Rows from block 4 of a small image classifier, named by matrix and row number. Rows with one number belong to one neuron. Each number is 500 + 40 x the weight over its row's rms, rounded and kept within 0 to 999. All counts start at 0. Numbers have three digits each.
After each neuron's rows are labels from the 100 images, of 14976, where the neuron reaches its highest value: "responds to" is what is common among them. Only what is clearly more common there than usual is listed. The data: retinal OCT scans (Kermany 2017).
# fc1: MLP up (model.blocks.4.mlp.fc1.weight, 768x192), inputs 0-191
# fc2: MLP down (model.blocks.4.mlp.fc2.weight, 192x768, transposed), outputs 0-191

fc1.704:470524460536549541434507491481578567488589542554527505453528478488498506477497524587499458497490465486408520479514468484520489532479452431500468585457422511467437493451540514559606485485559480513466516528481480474491481525506459511490477465504571486501451450479442447466475492450480450536458487495493499486481458498546514460566428519456414460542487545494484477489477478493398465546473526466497530483501608503578509485432495541481484505459554486460457544482436470394462482508476502483455521466556488555478514442439491582440471514474450532526525510500436527498449536463492466445
fc2.704:504457509451461411543510512495433479522419462527443446526471481525528542424455499478451490532515566530542463505563495466463563508527553520533522378471491458491543560518506538469441470586456590508514460526505560467501516535483502507475523521481514504444561546519503545472538512490515513493521519493534418451535543536539455564443542517551534520496516548471516526528481480497539512433562395511511478527520414495402460483562506493541499492600497480508534495550525542519526491533468530523447434537456468446515503586537471459556502467518530501469494519481545521503563473562448546513
responds to: finding: choroidal neovascularization

fc1.428:466511559541431538490520477481473534554469526549527497583480451518490478440446525487498425521488515491458527474430506551507496558520477482524528509572514519500522509528462459473485497476546487454514467525571510518536545560454576511554486576477440476536485445526455507558475472525406512530512510519544512551574413506500489592490468587484487507513542499507506476520518526566451475512448478532579541490514520531519508503535464506480416473530540521547527464536532561565498461439509496539482521547519451435486467394557533462520471529500419571531497515596476494537427553575482539481
fc2.428:509538480449525481477509578468468502453447393423506523432537502511451527519508466527514494504490474521517450479544542491503555513465510542557467529468466442491549490535560542548477484538521441515557490521453483525480487471560418457440478417541533516479526504495515453503526493467510477426478506475455500481496539424479520437509449580474508489512417463430480521498467520494529476462547493540375504532559522536462524470498477549490561550502489435478490468448477486410482578551540459569506452520517519564526483558494516448530486440475589460484553547466531528485494501406502422512
responds to: finding: choroidal neovascularization

fc1.284:505535449563524512515427497459469428474549496508551520475548522516544540470465541506488505508457465452478568536435509484475489413466480546501509480500480549509555517426491450583517513471553529466468537560427437504508534407507417483472521462560507487414522447506546471470548553535464457522526518483532532499557452521528526428427468475526442494476485580460560540482529528494476461516505527491436482561512534514536486521515496543497486518530536501428480477535466462479472484457539538440544488501530528535482500463378571447470500556461531448560488489556498569406538487517518560492
fc2.284:491541597506441466491541491519543566522483483509458443472471509457550427493513524473530476522496523531448443505589487494469522592529480410472417453539494486430463519471513521433521477487468510516491439445534525555487465547491582542542458514434478505520477516497445518514417473478571479503472516506528457481431532503490492552538455501493563567517499460567473499478497471515485531478492481492502421426495420533465444454537494500530477481485456495542521459424551509503508495517502566532466474442526461463533483510553429537576498472557459523411449477478516474626454526493490462491
responds to: finding: drusen

fc1.106:516441561483552502520494529467564521500504455578519438579527492476515442455506509512492485494498393494547476514437527489452516578545468513506492534469432494491538491451518512478463442502533534442426544575492500565539507549559473494459488574532442495560549486454462467462421566449463507566486521502554553453489465491426561478481557471483512537436465454557544532489480476473526514492589524518472530519500479540476472471493600516453443456518530486456510518437534576532529530436525543497482448504479432489486534509534527499454479517439503501539523563611537504502460512514507452518
fc2.106:460488458450474571539557528530458504490538510545524490414492519472495477492485502472522457541517507521466509463507521545520518407557441478505535512495467432508489402493551482515456519506523488466520431605569525552552524472462528519524457447490461492435429470478569475525478505490470519518422574488487576522561503504548447505519474530544483453449532480530552424579512516468508460476480499535455452495473573446471472447501457541531491550484409520492484478496494488495395482478462474540562443458468576541510529413432479496515510467502508409470521497442508537513490482431478474437
responds to: finding: normal

fc1.252:481478479526537413514539526473482562475564455482527484480483453492438424488530500513430488568550511442463528449494521507450461520445463497546477584483537534576479459547425523523497518520487461439482508494440433493531406539484496477474492458506492492439514477476531492542512541453548504489495615486500531519502510547441571439537486500468550501482529482530535571464438471510366524500478460436515525504504528475535555532529491428469541468514461473429554528446500465494487499479508501551454422460488531450403542509474466506459570562449483511519485574478467512494421500502526496509
fc2.252:529491527446506508524460480509489493523510538528454481486579571520496554489473458462535543431393517554558494485516495451503494508517506476478490479562421492456536478461524475526547449513516543514509489520541541480501568461531497535570444560440466516496467532560491517425521505521475503496504436581501446485477494485506476558441498490481430550526490511529460351523504498425580494473497497469439519472540489538465460504473532586584435520533511562534432439549514549480532501465495497501525598571562468518527437502455524484529438450487505476491488494522520503487596504538440484459
responds to: finding: drusen

fc1.652:463496474585523515482496410433501455530497523592545478512502465440528480583443439490471480498486551507469572470450505493580481473470560508406547442424514570499497542458452477435535497574515468526521491504487511473498489541512464527447426522521442492466617493468459498557548525544510483486515464530483525521468519477407456505500425482522446420472501538543489461521503512557517430475439521566537516557476477544502462554508500522568543478503461448524477539480441476499442466431518543484521486497463454571485563524502557473472555505485445466539521485459473446478476530504481506500
fc2.652:508528416557475503487479501483492507517508459444491499476523533547455495543489446638420525584486531487413495517572487575429565510571484539546542439557479462466498526508459460498481570514490511493460462463485527521522494541454531468466502476493490446492516482472494570513416532461521524527561509488427539477512548463510477531490514426512504543537526512528515507513498544559501498488485453482414527598496592539474487514444415468540522550590471505465479493472542545552568589479580518498476504483534488478452472487461490528448537489491503518484496521505465537511540581544456465471
responds to: finding: drusen

fc1.480:503523466491489588489437467472495552500467473523485433438537496504504453523527471559448525479474486466463582489534529522511484495478513504486528515541481425509547459564527435549491454486498456465484480470571499507502530529475470448612477511456546520555405512471501478462489500480550527465578438535464511552503448476487531515495486487425461611461504456521532511502453519516521533525506509469501538491446509452545566479527509547476468457488539578425526609483497478487463528450501533528484477528535475542496422524503570465590489501486532478545450534419563545431510547395541512533
fc2.480:545450633555506509463577565477545461545544546506483545533439512478487475470497485410480456520481583557536508536458445493552491528502515443516479505536489485500531520540522464477526569417515554435583456472485479501546511438439511528447505477458490538515541496504544498513441528523499477559509550449443548564561517509496454522542499515535540364531482527542469502475531523486541486553531536539517468560529446481509491495482509455473492530495500481512453505475465506498533430496504457507580532474498541500565579436510439504456541467562532471525546509563508466569488484575474468471
responds to: finding: choroidal neovascularization

fc1.22:483582488425558449475555514486447486490500470484518488528454437511453532522559471513489460473460408477532522562474478436533543375458443473472465534511510508465482468531459491494523504508483470497548488547480444510521497427533479575504529501440492479529500432485444567479547527509529531530518545482520479491393443476505520445443537575493496471533494517450506528487467565512514449443498497475489520590567460520587447500472435513482458514518495428450517539507490453538488483450456487491404484510452534554472527467552547503522398547500541479449518548442480511492459435475510525556
fc2.22:433430515517499523495534491494441514525486508538457581502519572543485560549512485512517510434570493455442438489490523513451562585479494484428505526484457427569492476492501491446482484456508491528466467480478501566511477469500448446540452578475444465491472492538475452507450444529471531522477532466481522467499528521495532526516532418425484517479562521490509475507552482453526539508524428552518414507408444558480472502525534487457469495518520532473433574501547487483448498502502513517549563560490447405535470453478543454600539507413420515422503427508529483482469525469532526511
responds to: finding: choroidal neovascularization

fc1.365:522477438437435446494504476411507466473510517519546500465570522540476468521475512537515473540451500601506468461445477441579574512457468562445497478475470496530591502536502522449492433525456450562469536599474481482535518560507554461548500496471492455463512492509496519566482543446503516523540542526533516522458554456540457482476471516464533511459450556452570555477550542524474467527528512577527491582439476503517464507539510570479508529439597545458489500548545524491512449474554500427568453458416477468522501520479563499513498504530511523526510516578488506481486568526494555538
fc2.365:508540523488529542567531479491550535490422501498445533522490493486488487445433522391547482449514489469491462471414467520492566518498484526445446512483527481500439535475508508503458507515428447425374474451563487447485425475544501542463507481498482450505401549493439493462581503561479475465472494502511495529439501483534559463489454399583420462452510486486575523535464481559463497472452546491473488438496548437437464451494503455493516500500545452512488510517432450459521528492465489512491523522492473496551473540550445481502504451452469568435516461457463466460499486543543493524
responds to: finding: diabetic macular edema

fc1.591:435495509451470475491482556539559434575492544531499511552484536459532419445461550555501420443487533484444527417525494497497456547490497465559538572495515446436536414511465502547484448496595462522448504484473522492511450516482499435450549558553558522493452569430484491452499465508512526426445552515507459493522484520561444485524500518521461559481459501490479497518482511460522473504536471566492491432552425489458483505476507457513492509446496572486510527432505372506450501455486472423523450437444507532464486547479532495524523516523484516500491422476527451483538480561453479539
fc2.591:450518510473516557507462548342391543535525484542462498467461464513456561544500440489531535452511525528522487564517456437486497456511447536538514495463528516508452543491546510494487521487419527450550538467518499577491534586527497534522470501427435487468552462558463468447495511468479515525562507483420525521491483481478475523491473465543486481521556487527576419530455584523490498526494463494441534493412537576513516511508495447471513501423528512498513496467444543464469501522551468603488482561552551458537528482506462485514475466522466512533585530494490499523506525498481411447
responds to: finding: drusen; finding: diabetic macular edema

fc1.317:501516525533545487544543511461499566458487508474497459573567436460412452565510494519527475569529507498577505463479459501491472472476492478452467468522451457511440467489534459528454475442580549413472516533443552523498479528483493503408468524501457516475510518465419535449485540511531513501507477566504498485516431493484450491501543493437515530496492437495490461519531515522464448513498464482525499426480427534503573460478461461510531573414440440463494517461492495551512458426456379519505523493495547421459498505514534500557482427548444454473426481476556525585502461445488504529
fc2.317:513506474527392509456540550558464499478501546490517517480514551490584537495468480493485559414519540527510549516424492490466539517518520533518472511515490557523489477485451512505569474538511480564543444428570529519466456401537519525505587464490468469435497497516514483461520555511486543499498519447421536534539495501544510505477460459517466492468514542526555479494532578535412607480485490518500509569579586490489533527483508444528489522542550575500521569555489509417493515545400584489481509506531537567471504492488519477495498566495562517481567429525486526478478470491576530485
responds to: finding: choroidal neovascularization

fc1.105:487510484514513541539470473494426522551543475580523479574515436477491600535484444488506525580582456480481589498541493505573501469532430481493484530488526486486484506436458480521526443488518455518540443466579483493504514556585504417554455520499527538492547492528422447513469459442475513484549485479495471523473419531480485421530538505499472504445528476455467530520506566415485523490498471508493447504421495559507560495483510473517522585502519503604565469397513518560469521517461443498537513468475474523594500491450503547523463543562509543550530487480462484509449493468535490477
fc2.105:449503507484449556505465524489504532596485560484546496520522569449499539431452532417472497471538518506477457532585535522490402524524471437479544523445541492509451519538517543568502559492492471492502542459520500508464499468515537429539467474526493440495534462513500567587543531518413466524477530538524426515479469453458496482516548434498421521459495515528516510515545486490557452402501500498505498399500498514559511519503447511496594471529453477544498524482472520498476484553491579512520603453495571474478554462567531515536578443460492499508557494566546471540473544482527527526
responds to: finding: normal

fc1.682:401492547572539515505481541479453548475505446523504450527516506485457491500517508452517483528541558518457466528464527546548518493559502576551505548491456535475462502431451434489441414558455503493501503572484540554457551457501498470507506560522448511488461479528491494520514485524455463483462450522591483547608491457449417523520501529493479556427412471481482598461502499501515481423546479491478430508548476533455533501538547520487447410469506495508495450480469490524480510554500514520540495465592523483419553457556531483543490555569512516519514445453489584533464461502465515490
fc2.682:573477467452498486488544465542532520500490495477550477491515459496512513453456502540498531542487486542499503461526531507542488541462435517475496549530567457512556524499547493447558555471525567511525442500560462460506421453494512464537500504570569475564521467426538487544512492456491549488556503511483506516411543529523578494494493522454553412601507479458544507526526515517457493524469570521478576474427530555498458535490505505515572490460493485522463524572460563442504510407434518496400505511413429533536422517422441581451554480497495506466483533533517502487494551521513493544
responds to: finding: choroidal neovascularization

fc1.715:509522477529462480560514539508524468434535473412535502427490458469548453476486466486567548446541535538454540434515532442525549468562511522515550503526472478485529504535453511464499436472454458446542543507521443530556548516503492498464525582442574499483476504462530511506502503513482523466443528481482505491425475592568488550436489465443507476412482428519567512461533512503470524423568427495567499564515484478530483484462612467491521549459523525476555516466445539506414488479540505535455484453537528474591533470485501495450529458508505531558461471442508509440468469546553495461
fc2.715:477435439476472479432504555470440492540476549461524475505450452452495490468514514462480515540426540457425539438477477489443455511505581490559454519506532484437505546489528516447459543459513419410467513505405532495552548527535527466482439539481459462459558534570529496466455531459495525490515570553437485407527408510460507458456481508544460534538555499515523526524527553547504492502527551457426487471459473513495525498479473495479433509476470473427525484458497455468519471507481456444577510544492527450544551433544538487502479588524591541509523510523551445517518488501537499542
responds to: finding: choroidal neovascularization

fc1.332:516533558548518571479536463494572544495524581503535561518550482521495447403556480529502498554559429496583563499457456482564554435462468520462521481506475462551515510468461466493559475570495499474526493488508457614522506561458515540499508550448582522461488551474464533521485479492481498502534468485533514474470501502534533512515430573538441523583542472477528479475490527466396564519532492503483457495511518517477579469437499478507535471476518507536515536441488578451519441497452515550544512492521506435524469494481486499532547504577541474469477563459551459540496459495610448495
fc2.332:505487436466450447558454502530489501443535483512470496479473548459487537545461508458472510448531579575464518478451544470508475529515511434470496443493555477465479454467446463503466495538496452487529476466523521381511501428538521428514553528512483510546536508502561479508546566557554490505456525459444539514557509533489418457488446482503542526416464528527419545536554450514496459491507526469465535508508492517475458527524480473464437522537472534440548507607535441525525511501478426499476529472469504583527558521443537555452461545446445468505464493537480607466589477465478498528
responds to: finding: choroidal neovascularization

fc1.757:517474527564498408445505535534481501529550476511511480561519415499530470508495457505488487461458459557493487465546461473493566445493519548477520493521560470523498521506522527499489493520526454424526442502529485523491489472493556520544583450590568520494487410526478505524490532502483469493505483520527437475507460479427460484514541373517493496500500488524492571421533531457464509459505493418558542474520571507471514553519489496447487493554527570538410553512485508462427510526426420446514476514516520500465503527449560476473492407556528501537488375524551489542497458575444519508
fc2.757:529443533453467440533542431484536509503515532500528452474533523537500440531462507455536448445508522509533499484513553486495535484475548482465543435534488492534484500525512492595473601525527516482592461470479536585480498524538502485564502491522499483530472463536515530452536430483510536476542599503449542524551463430549468534557512566500528508469456529409544428507545530529484543458431501491521493507515584527472582559494483426457421515461478429470412517517549535464531555494532522465468479500483462536471437481442493551558461504546481517580493552532501472411474507478486506479
responds to: finding: normal

fc1.525:495486476483454570524447507465471516497552527537490563469405459530555500510528529496572504485491542552500469490542483466520514475528479462541452548477436506484485558518426508546575439545518483430407549505506447498548523521571575512526521488475560574515410588483468513453559488452516441574452409452486506538524543468508482481529468518487526585498476495504554463520508544521441536497524483494484476524398489523480609548548565475458439531514470495471499524436536522483498470491480498469475553476504491527497438450479460557502502541526454553531445455525492490520444567468481459497
fc2.525:545522525505472435524520509512532435503500448485481490476535550467428438512510460493447495481437473483515496541459498562473525541512546470472506469539536469475537463547487457492395524480495475556606484535510539454483473490489516508423419477509436423466579444560509496469454487545524531478497538556524502473548466525515448514472498469479507371478485481503485580474441422451534469537492448468509527473587465524461463461446434558484507494440525504524520528568426496446465518423455531476485403506537482518543528553483579481505532447502551480500514512481508482534581491497526451471
responds to: finding: diabetic macular edema

fc1.402:494491537532502491515447481541451487483516480567470481524493469554495487449457545513460487391509536522493514545519502538543511495491528465549522502429529484478506423560519478552487486490478436470458495505437526493529526468474484501570483527471540492521468599578525476528499467510479454428523541446452501540547535448479464524450526400476445480480527467491507433415502553495496504509520556553458518488484472511523508525587563443504515529449484560503589583501571456486428473447572535490582483515534494490496472537486504410516503465442440503589460433583528562482530496519494478552
fc2.402:440504552464438545494468543413443562472510512482472541534443563458466535543527509420580501423567530572539498514451509491491505452467460539588537587427503489532489393495476420517435537526488495511470537483581472511501476463482545521487523485503478502467487503461545451480509509496463527532517500460467480452553443486492458451529469521539477506451475552534460449533467479512565488561511514519504476457421440559548460498518459476500459565435479444453402466527507509504568538510449475488501476474546484497531493509463477536484496496523519558489489463417546494538451524450504575442
responds to: finding: drusen

fc1.642:536530442574474431403468507454434570575499487508569531522602501458500469478502581450591559478517511617554490574505518551518501511462442513480490504489458544527500525481524523508549487515538558506568556495440428512536492556525530528534587518558457482490526513475487447520564533514444477435491455464496467539556456417465482489431474491462463489488508493513516554483487568506455551489541531537499477459473518494501431521527420504498485386497536426522511499527518453508467513511545497533508496535509484454493463425528526517549467542500539525480473509510536531532512519563482477504
fc2.642:559481518502613512444500495449534467530476569410525534500543417461523471435472512451525493535517536513458456471447561538516520454480490577479437502482436493471540480448521554509471562540453466389518493462481520518539459519445474480443462434539478531475500456484520494465477607467513462532529483436536493510474510541538525478476566527555510555504565452574537506514493513479514514544478457439464511437543541426544476475586518469453546492560510491539483539508441565463515489494526553497513494474549516539436491476484555498511504526514487510446485468437577507433496553542533478552
responds to: finding: drusen

fc1.10:470620488552560459467474502554490469513536504500521510507381522479510492479524436420490518464487521555484472489526505487506450432529483540504505485503525467472525534466507485492481433426518522544527470483484428472439515512498491466578563518447537475505495523538513532509493510450414449545516495527471498549555464439446509502508476481490433444472525520502488518514545500559530559421473470447608486560540507457514484490470554516577521451531532457560454513461522518530465429508596492520537556434459514515512550533451556449422522507544532613521560496438509524459517509508533477513
fc2.10:532418488476493543524507493425536543538466430456510442508543483505481532501457504490524495615517512399587506530514507554519606500503540472499532495479491512496501461570502486466480545505528390486489520508506542571530493493505535523469483540552481517575515485502466481507495450537561570482448465448511503421450563549561450456533544557473564466581464467496463466518432499473460419596515533493451553468480537476535497499507509543430516483438493498435537503489480468480523583492468481477530434536516465524479491459490464536536490516522470461562475473537553492575485519475432520462
responds to: finding: choroidal neovascularization

fc1.208:484489553577490444463512499438519480516538491577459566480492508393471515495557501451497459539523456544555532504495526522514510481473495500466515569506447533449463529541486477555426502539503475542513531459469480507484472473519551491484532546555512464530568585506498496470454440468483443488477488471467544521541461527527561411539457543439553488471527501526516492588483540584498470448493476527535528413465497525398550446476525517523461460529548502512495496459492540536488482545578498548538409454484504392550482534522540504434495507451504450459498530511563498498534496539564521600
fc2.208:458581517492525517461456457488539483481465485472479540480500501530467473542518492475502463507459599594511450544476410542568538505480543567478399533472412459478510494504485478511545511532611524432477483513542409458512522454471531430468478519520451505483598475487554523462485502556563486511500554507529507459512423521579535503461492521525487489552484560458519465467410494502496552515495483463498480437510490500508487499516515526578532462470498521514513544479513575505569460450515499510442532496525578489537565497472572528467471513508481523518387479510495552578506487466508462433
responds to: finding: drusen

fc1.381:426545479491552482553464445523566527495398510568528458542478440510465499551442456550510563539470503540455492419440462509493468506495471516477543507633452499448511524478445400569498493497553470442555503559433493468465530458493452465548594553514470496419511525525509520478501536509529480497503491498503489551491463583499496498521421450519471564500474438477489444503522482466469473514556585526543512485565441552443480436488540519479497492488440532495468487420460549562484509522479488520475495539502527500488516506443510505486503503457518489576553550478516589517468502492545513485
fc2.381:577472489431574504482558523556472489495449481459518595462488523503480472470545510559494553482521484478531445483542518480493489551572491467560521491490536471521536492460502554486516530562521530490443492399530500556496544562550561504537459484460479468501557480530597525522480571516492549459547594478478489543502431548533484520441525403593509479564453495498511497458461533539532579551452475484459440490536536491509537525487460423478437527481577530446451558516577479487510513531463473482511540477423538552466494534514517482466493424487482480416529513499507494497552510504482453479
responds to: finding: diabetic macular edema

fc1.441:479519444498511526547481483490450516544456508539478502555528453432422543515504472429413533456475510556496461497521471525532449466588538450452502517482495513413549526545525482537480451463472472493459510526519529470470437471542500530471472509496463536562479551557474442543481536567511510537479433522520507482512527463396468496470503468386483514467446488521521499431534495477493443478420465476485562542492510500556491547530394493511501466466510563500470511508486520417507506455470470504424526515509554538531413505604528476541483457497429468583487505515438543529492442431512519475
fc2.441:485512500511493495416550492560564505413541509483573472482468510499575505496508517510577481524521523435536516525479481483452579507429529570521522492564540493573493443530459539492531543529557464493513483534518549515526523484473518515495519445555530467461491455443506544480471454468512509463504496439494526471520472501552509507498572564500498414502543488487531492567432449518516567509570516497541491513495550471448578508461526457490546599517454524515486478472539470596447490570525508510528528493480456517526612485426512512428497501501550547417557426456570511496483554548563510533
responds to: finding: choroidal neovascularization

fc1.103:427581473540515451475470469445528453569438550546557497485529436531461476482437505498475447491433480539492500461487440506516489532479590541494511514553436474528493423487471514504508434510468431448585475556571571508457450506470518444482452487509453505552459503475553420476531473492443464516497483438496454530508437458563525504471473535503567571504537512472432503543544514496497479522499462506497552548502520575522487612514473475510483454541494568544511484479462459537528572436480564511495478476508499489451483521541565493498513459448468545552490565596520441530467523492489510491
fc2.103:457530444455512477474478470500455508500552465604457502476532417519455501537549474449487416558404500451441573504496540469450441410497500508441522510529529492547450489491508469489477502461534496481428499490498501576487549487530519471496523514524457512437505511510460515563436447427465564521587504457508489539515467442527530497487556503441494558550475440502545456403521494476531567508488469479533547453436545418491484576521521416487558492497531490459570532503503519538492468428460492480486570489477510493517530465516518443477493490538523426551498549509547528518455501431461488458
responds to: finding: normal

fc1.276:470513476474536515509535487387398560457580466519537542475497468545414514476530524505526548508534475556494596536538470529500497500525495549469503520471509499473497509551472485505525485523503498442430553598474497546550421495482488567512532494454561547500414533504484520483562552479551512525492478532447511474480507501573496462500501489493524555424437484470561451489460534537437512521458472455573496566488583458470532565475489565503524563468468504420486488439490571567489512463461473559486545488513497453491491479551503519521429543386521451529436509535512523513503513497491523509
fc2.276:514468562449434492467459505584589478498465545506434455539474543487597459509486505502424444488473460517505432514523479485442523540426491454501493510566453443530515461520463533507494503475529514561571462409571510429482574443534468566522454479491461469463565559512521447462466488495466496480525501452500451519455546481490486534512537506486474483571532492482489512494509475473506467495549505464389501507454419510517484445500529444500390498505469552564507515537505471467493472427487530484403404491476505565487500513496539508462526496518468580520573485461537488507502531545514463475
responds to: finding: diabetic macular edema

fc1.685:479563544517494375453534483473510522482525527489518493485485482571502481517430514521543444527562439498476503478479525520450517493479476448509488487547452525491461423455486555552529551541463567540514484434500516487587535457472529524524508474509414550489493508413438427538533479486480491443443509524582500505466505475551513502421509475507442573479475473466441512439508513442547552511522480476464538493569501467490470484504433556543499513521496543570531537445481497594411483484535533432453456502464413522544515474532484500508585486459560489510511538553522553476482532464418477497
fc2.685:492473501526605489480465438465502543460509507490545527492497480497429469502547476506496484500536460517503494485505499563513502482520516565457582456455480497489524480495502513467504487582531509533538572606544462466539480468537524433464512555517522471558493510452555512492455543487478498556491476517531550503472529487466526548488555466504483480467506567508557517601541470429511445506501408512483528481420538486480495474423439577475487523515595483404455502490559561549556567491512471567487569514510513562519482470403532414466530470448446510437496552527445529472541552495506518522
responds to: finding: normal

fc1.461:529464488473418466525494506578485419561540425474477501514481470576475548543445417523489565471453456550406486526528450534511458489408476489541506417465472483454475450462523541468464465474495415441496549458416488470484537491498526514492552446529466427476494575507464490521446460457516446469474474428460496466551497473510491489498512499497476519510456419440495549423559534523448509544483522553459475425478492514477515564501475601460497529495538529465547523453500543472473525533528509529531550450526478467485527537457493442515518527483496463567489462571530526545538482465538469522
fc2.461:517464522539444477481502543481560549516482477552516582456576475454485515553535508540528471528481559512505509474463495441482596530541543424478521518543485559525546456542495564483553501455507508555463536519572517526485471506543483465434500553511471524517528461541511511501456575531506433484541502565497427508358481492446482484450496538508475538547554481589553503517450478468520505584474517467505453446524474487557539480535486519534489512531452416548497461474468511568463393463437502515523455462477511520541504498478405478522581490505475563471520506518475456528445525510490502559
responds to: finding: diabetic macular edema

fc1.259:457478577456470493463510466495421474536507527476479480497505490468447452467428550492529482488516511542492511495499540537537476496613484546538426459430471534458520469490431524462471525489509550508545459506461472502511501472487541488525457545473522480498447556474355485431485563511475469488560533435546503555517454462540559434569495554506479530593545484518508547394472563537517538475451545499571517519460484483526569492556488517502494509463518538492527431475485512475508418560512504545520454479544523529465430478474493452543525493498463476553540505458475443565480504482411490563
fc2.259:520538491459497543500500543521416489531524446502482520490495459501446501465497512450503498438526492567520509517531506463534482500491462564537449484528427481499551530486542469506565530495490542511516537497444482459498468477463495440544479520560503435492513538484506504491490521543434598496555473522554648550443518461422434504482543480517451481523565448512471511496480504486558476529540496491450484439483571458543529480517540468507461489493455494568597551529544554492499487502503576496508389541544501517590466447471489549521444417468522463537462507493496506566518482516582538605
responds to: finding: drusen

fc1.237:478456491496500527465527505536506497463531540479517557504499463493451481530589417456544474509514396542392534466487462483503452540522524526518471548489434517518438466558470544489543610515513505520488476431545538474601482492466506517479524551570500503499499519530475458437470538494505483430482532549462468464507508477466526466486471570519502461496403486557502482441507479547430563513528488470481473518456525555509470496486561550509525519518429543478447500397493556516503582524572501552561486487482557456537474514468520466552528531444481501475554504516556498541564495551590537460
fc2.237:465566516571539465532433492481480487486537455519452455498534556535451513414457506566494548540494585544569516523500488549479556470456498467479520407439534523476553514475472510488543399450522495493492527449464457501444575418549499384525466558445487466564429468440499529558516457513561493559452506500519462545456476517515488493533498541459492500565585482511508539487483551484507509527501543449532517507558505460492472468496473463491479437508572471448504482585504502552457450439420493470467507487496463517458470523519467535515484518444477523503507482472427549511461487480456466568
responds to: finding: choroidal neovascularization

fc1.726:523509483492511509500454452473576557458584470545467452454421481462483528522506462514448473505488422510540503531467476481569518521517449475493457494443459486439454483429509529501488508485419507473513480519490439495556547510597522556435444462480446529526526569426526546499526506478478528502510487493522527544530471469481465462446427460461538522505540503528554541470527490467498570575490465573558449453514559493420506554434525571494545514465502519556438504450452471522412498474540490483480512424470508517513509478532460478535558505436448570451521432502475470456499498401552473490
fc2.726:475450555516538462543470550426503560535537500532488516472486427488516470539448472556509526534426484496411468536515473441529447519558492461511513506533554556515469488467483599494545518429481466427506523503527439496550527502495496454463532577520521528562496474522518521516500478495515477478478414466512550594529490483511472522444493462518508540505518528487554558526486591589410517477562429566504498512560417493507510555441497522466537491518565469424473553456524491436529578528481497504523527467526512542482477488513472487547518419557498467475497565491462515602473524471449477517
responds to: finding: drusen

fc1.223:505519504432503459510512530462512580572492497455515517537478453517525473513461533463494553481522539530539524525566528455542523508507554441511519571475464464516595504486546493522515477514499497505467457479528487499494506494500568453527546551520559507534444610456511560498478509460459495464472498495544525503460514427512461523475426462544470497500438469493563479466488588519575493490530520463519448474409462445551456528553508493545483499561463518529503522439486555464471439424524496529451516463533478472498494603590518387474554454491511556457533460541567497480592497545519559446
fc2.223:512563485490489540418534504565490421458540470511433483412518540513510480547499478491494477501504485493537456562419485553554497501466449546504437469568511527509418487540393491485519535491512432468511574486461517536502527484516493515500472482521461497528561463550444461484455460573522503561464555496441518509580500531468519485537555521486483512520561512516479530500463449493432540510468539485509503545555544452533565444467528464417470483441528519446453505476500476532505589528483418492509499564543455473523584516405481554498415563488494505540491516491488449531477493444507499584
responds to: finding: choroidal neovascularization

fc1.731:512530484540517430501486450548497517526553407498530576533428408531496554544441442503530563545463522506519476526589514543548489458515535471485458497492522506532513477512465507455485483449510459511528502515514551458553478510534492430549487484467511458536530480483505484570548573512521463515547515504469493512510532536381569522494528496576576396537469460584470583498527514570555460518551488490505445464449486523504503556499452486531531442456462550529587526473512513516468492521496494542531509530483493511461529541528589497510555523549563561507489454442464586525495438525469474500
fc2.731:482419524480451527511516545398501494499486579491455530449521563490480503485530470414477538443528466514505544511450468407508558510531473477497490461493471479542504461510521465536490564497522484472489547521508425581466510444500521503450508521493490588505516531544489475440454482539490520477400456479549545584565475498545472512462450599420423535507528457493560477485450503482519514506442516460464453559588430532573516459460467501470433561481528479441458432502494495503474445461490500546450515493542487500505559458488454481492502461506497465496505541561503476508409529511537530429
responds to: finding: choroidal neovascularization

fc1.412:536522571459523529451542483497500515537464525513444511524455462517524381431484524486461529474501530520448465476481466519540526544496495436506501513505467417447503470521540501498580487514523537537448491492535467489408463516503523540554565520476478522471533548486497464447530438549503465545536429531551452490482524582500530446449499486498498497553463500419453584474459538512463531502485575514472410574527560524469485535497515490521482449452456492496432488405520588476487524464515453542550567473541489519557486547490505480558489538562517588441482562455520470521539443526438466505
fc2.412:430530489506523495526475437496513506484535496534586443518465530560471596544529450512513484477496420480529547564465486487504500462430502474491493473474541561529539520534475451489493412508541486489585465506492538532551574464455526466454503518531509494530519479483502536523470587451513482457464527500395546496462475477509436518511493538546511518461461522572542488534498518460499475497491465495522609461482455464507525481461478403447505481552512489476506543609481480558456471468465513474489440553506501488552527434474437582537544541454475440517492454555459585478466487512606489529
responds to: finding: choroidal neovascularization; finding: diabetic macular edema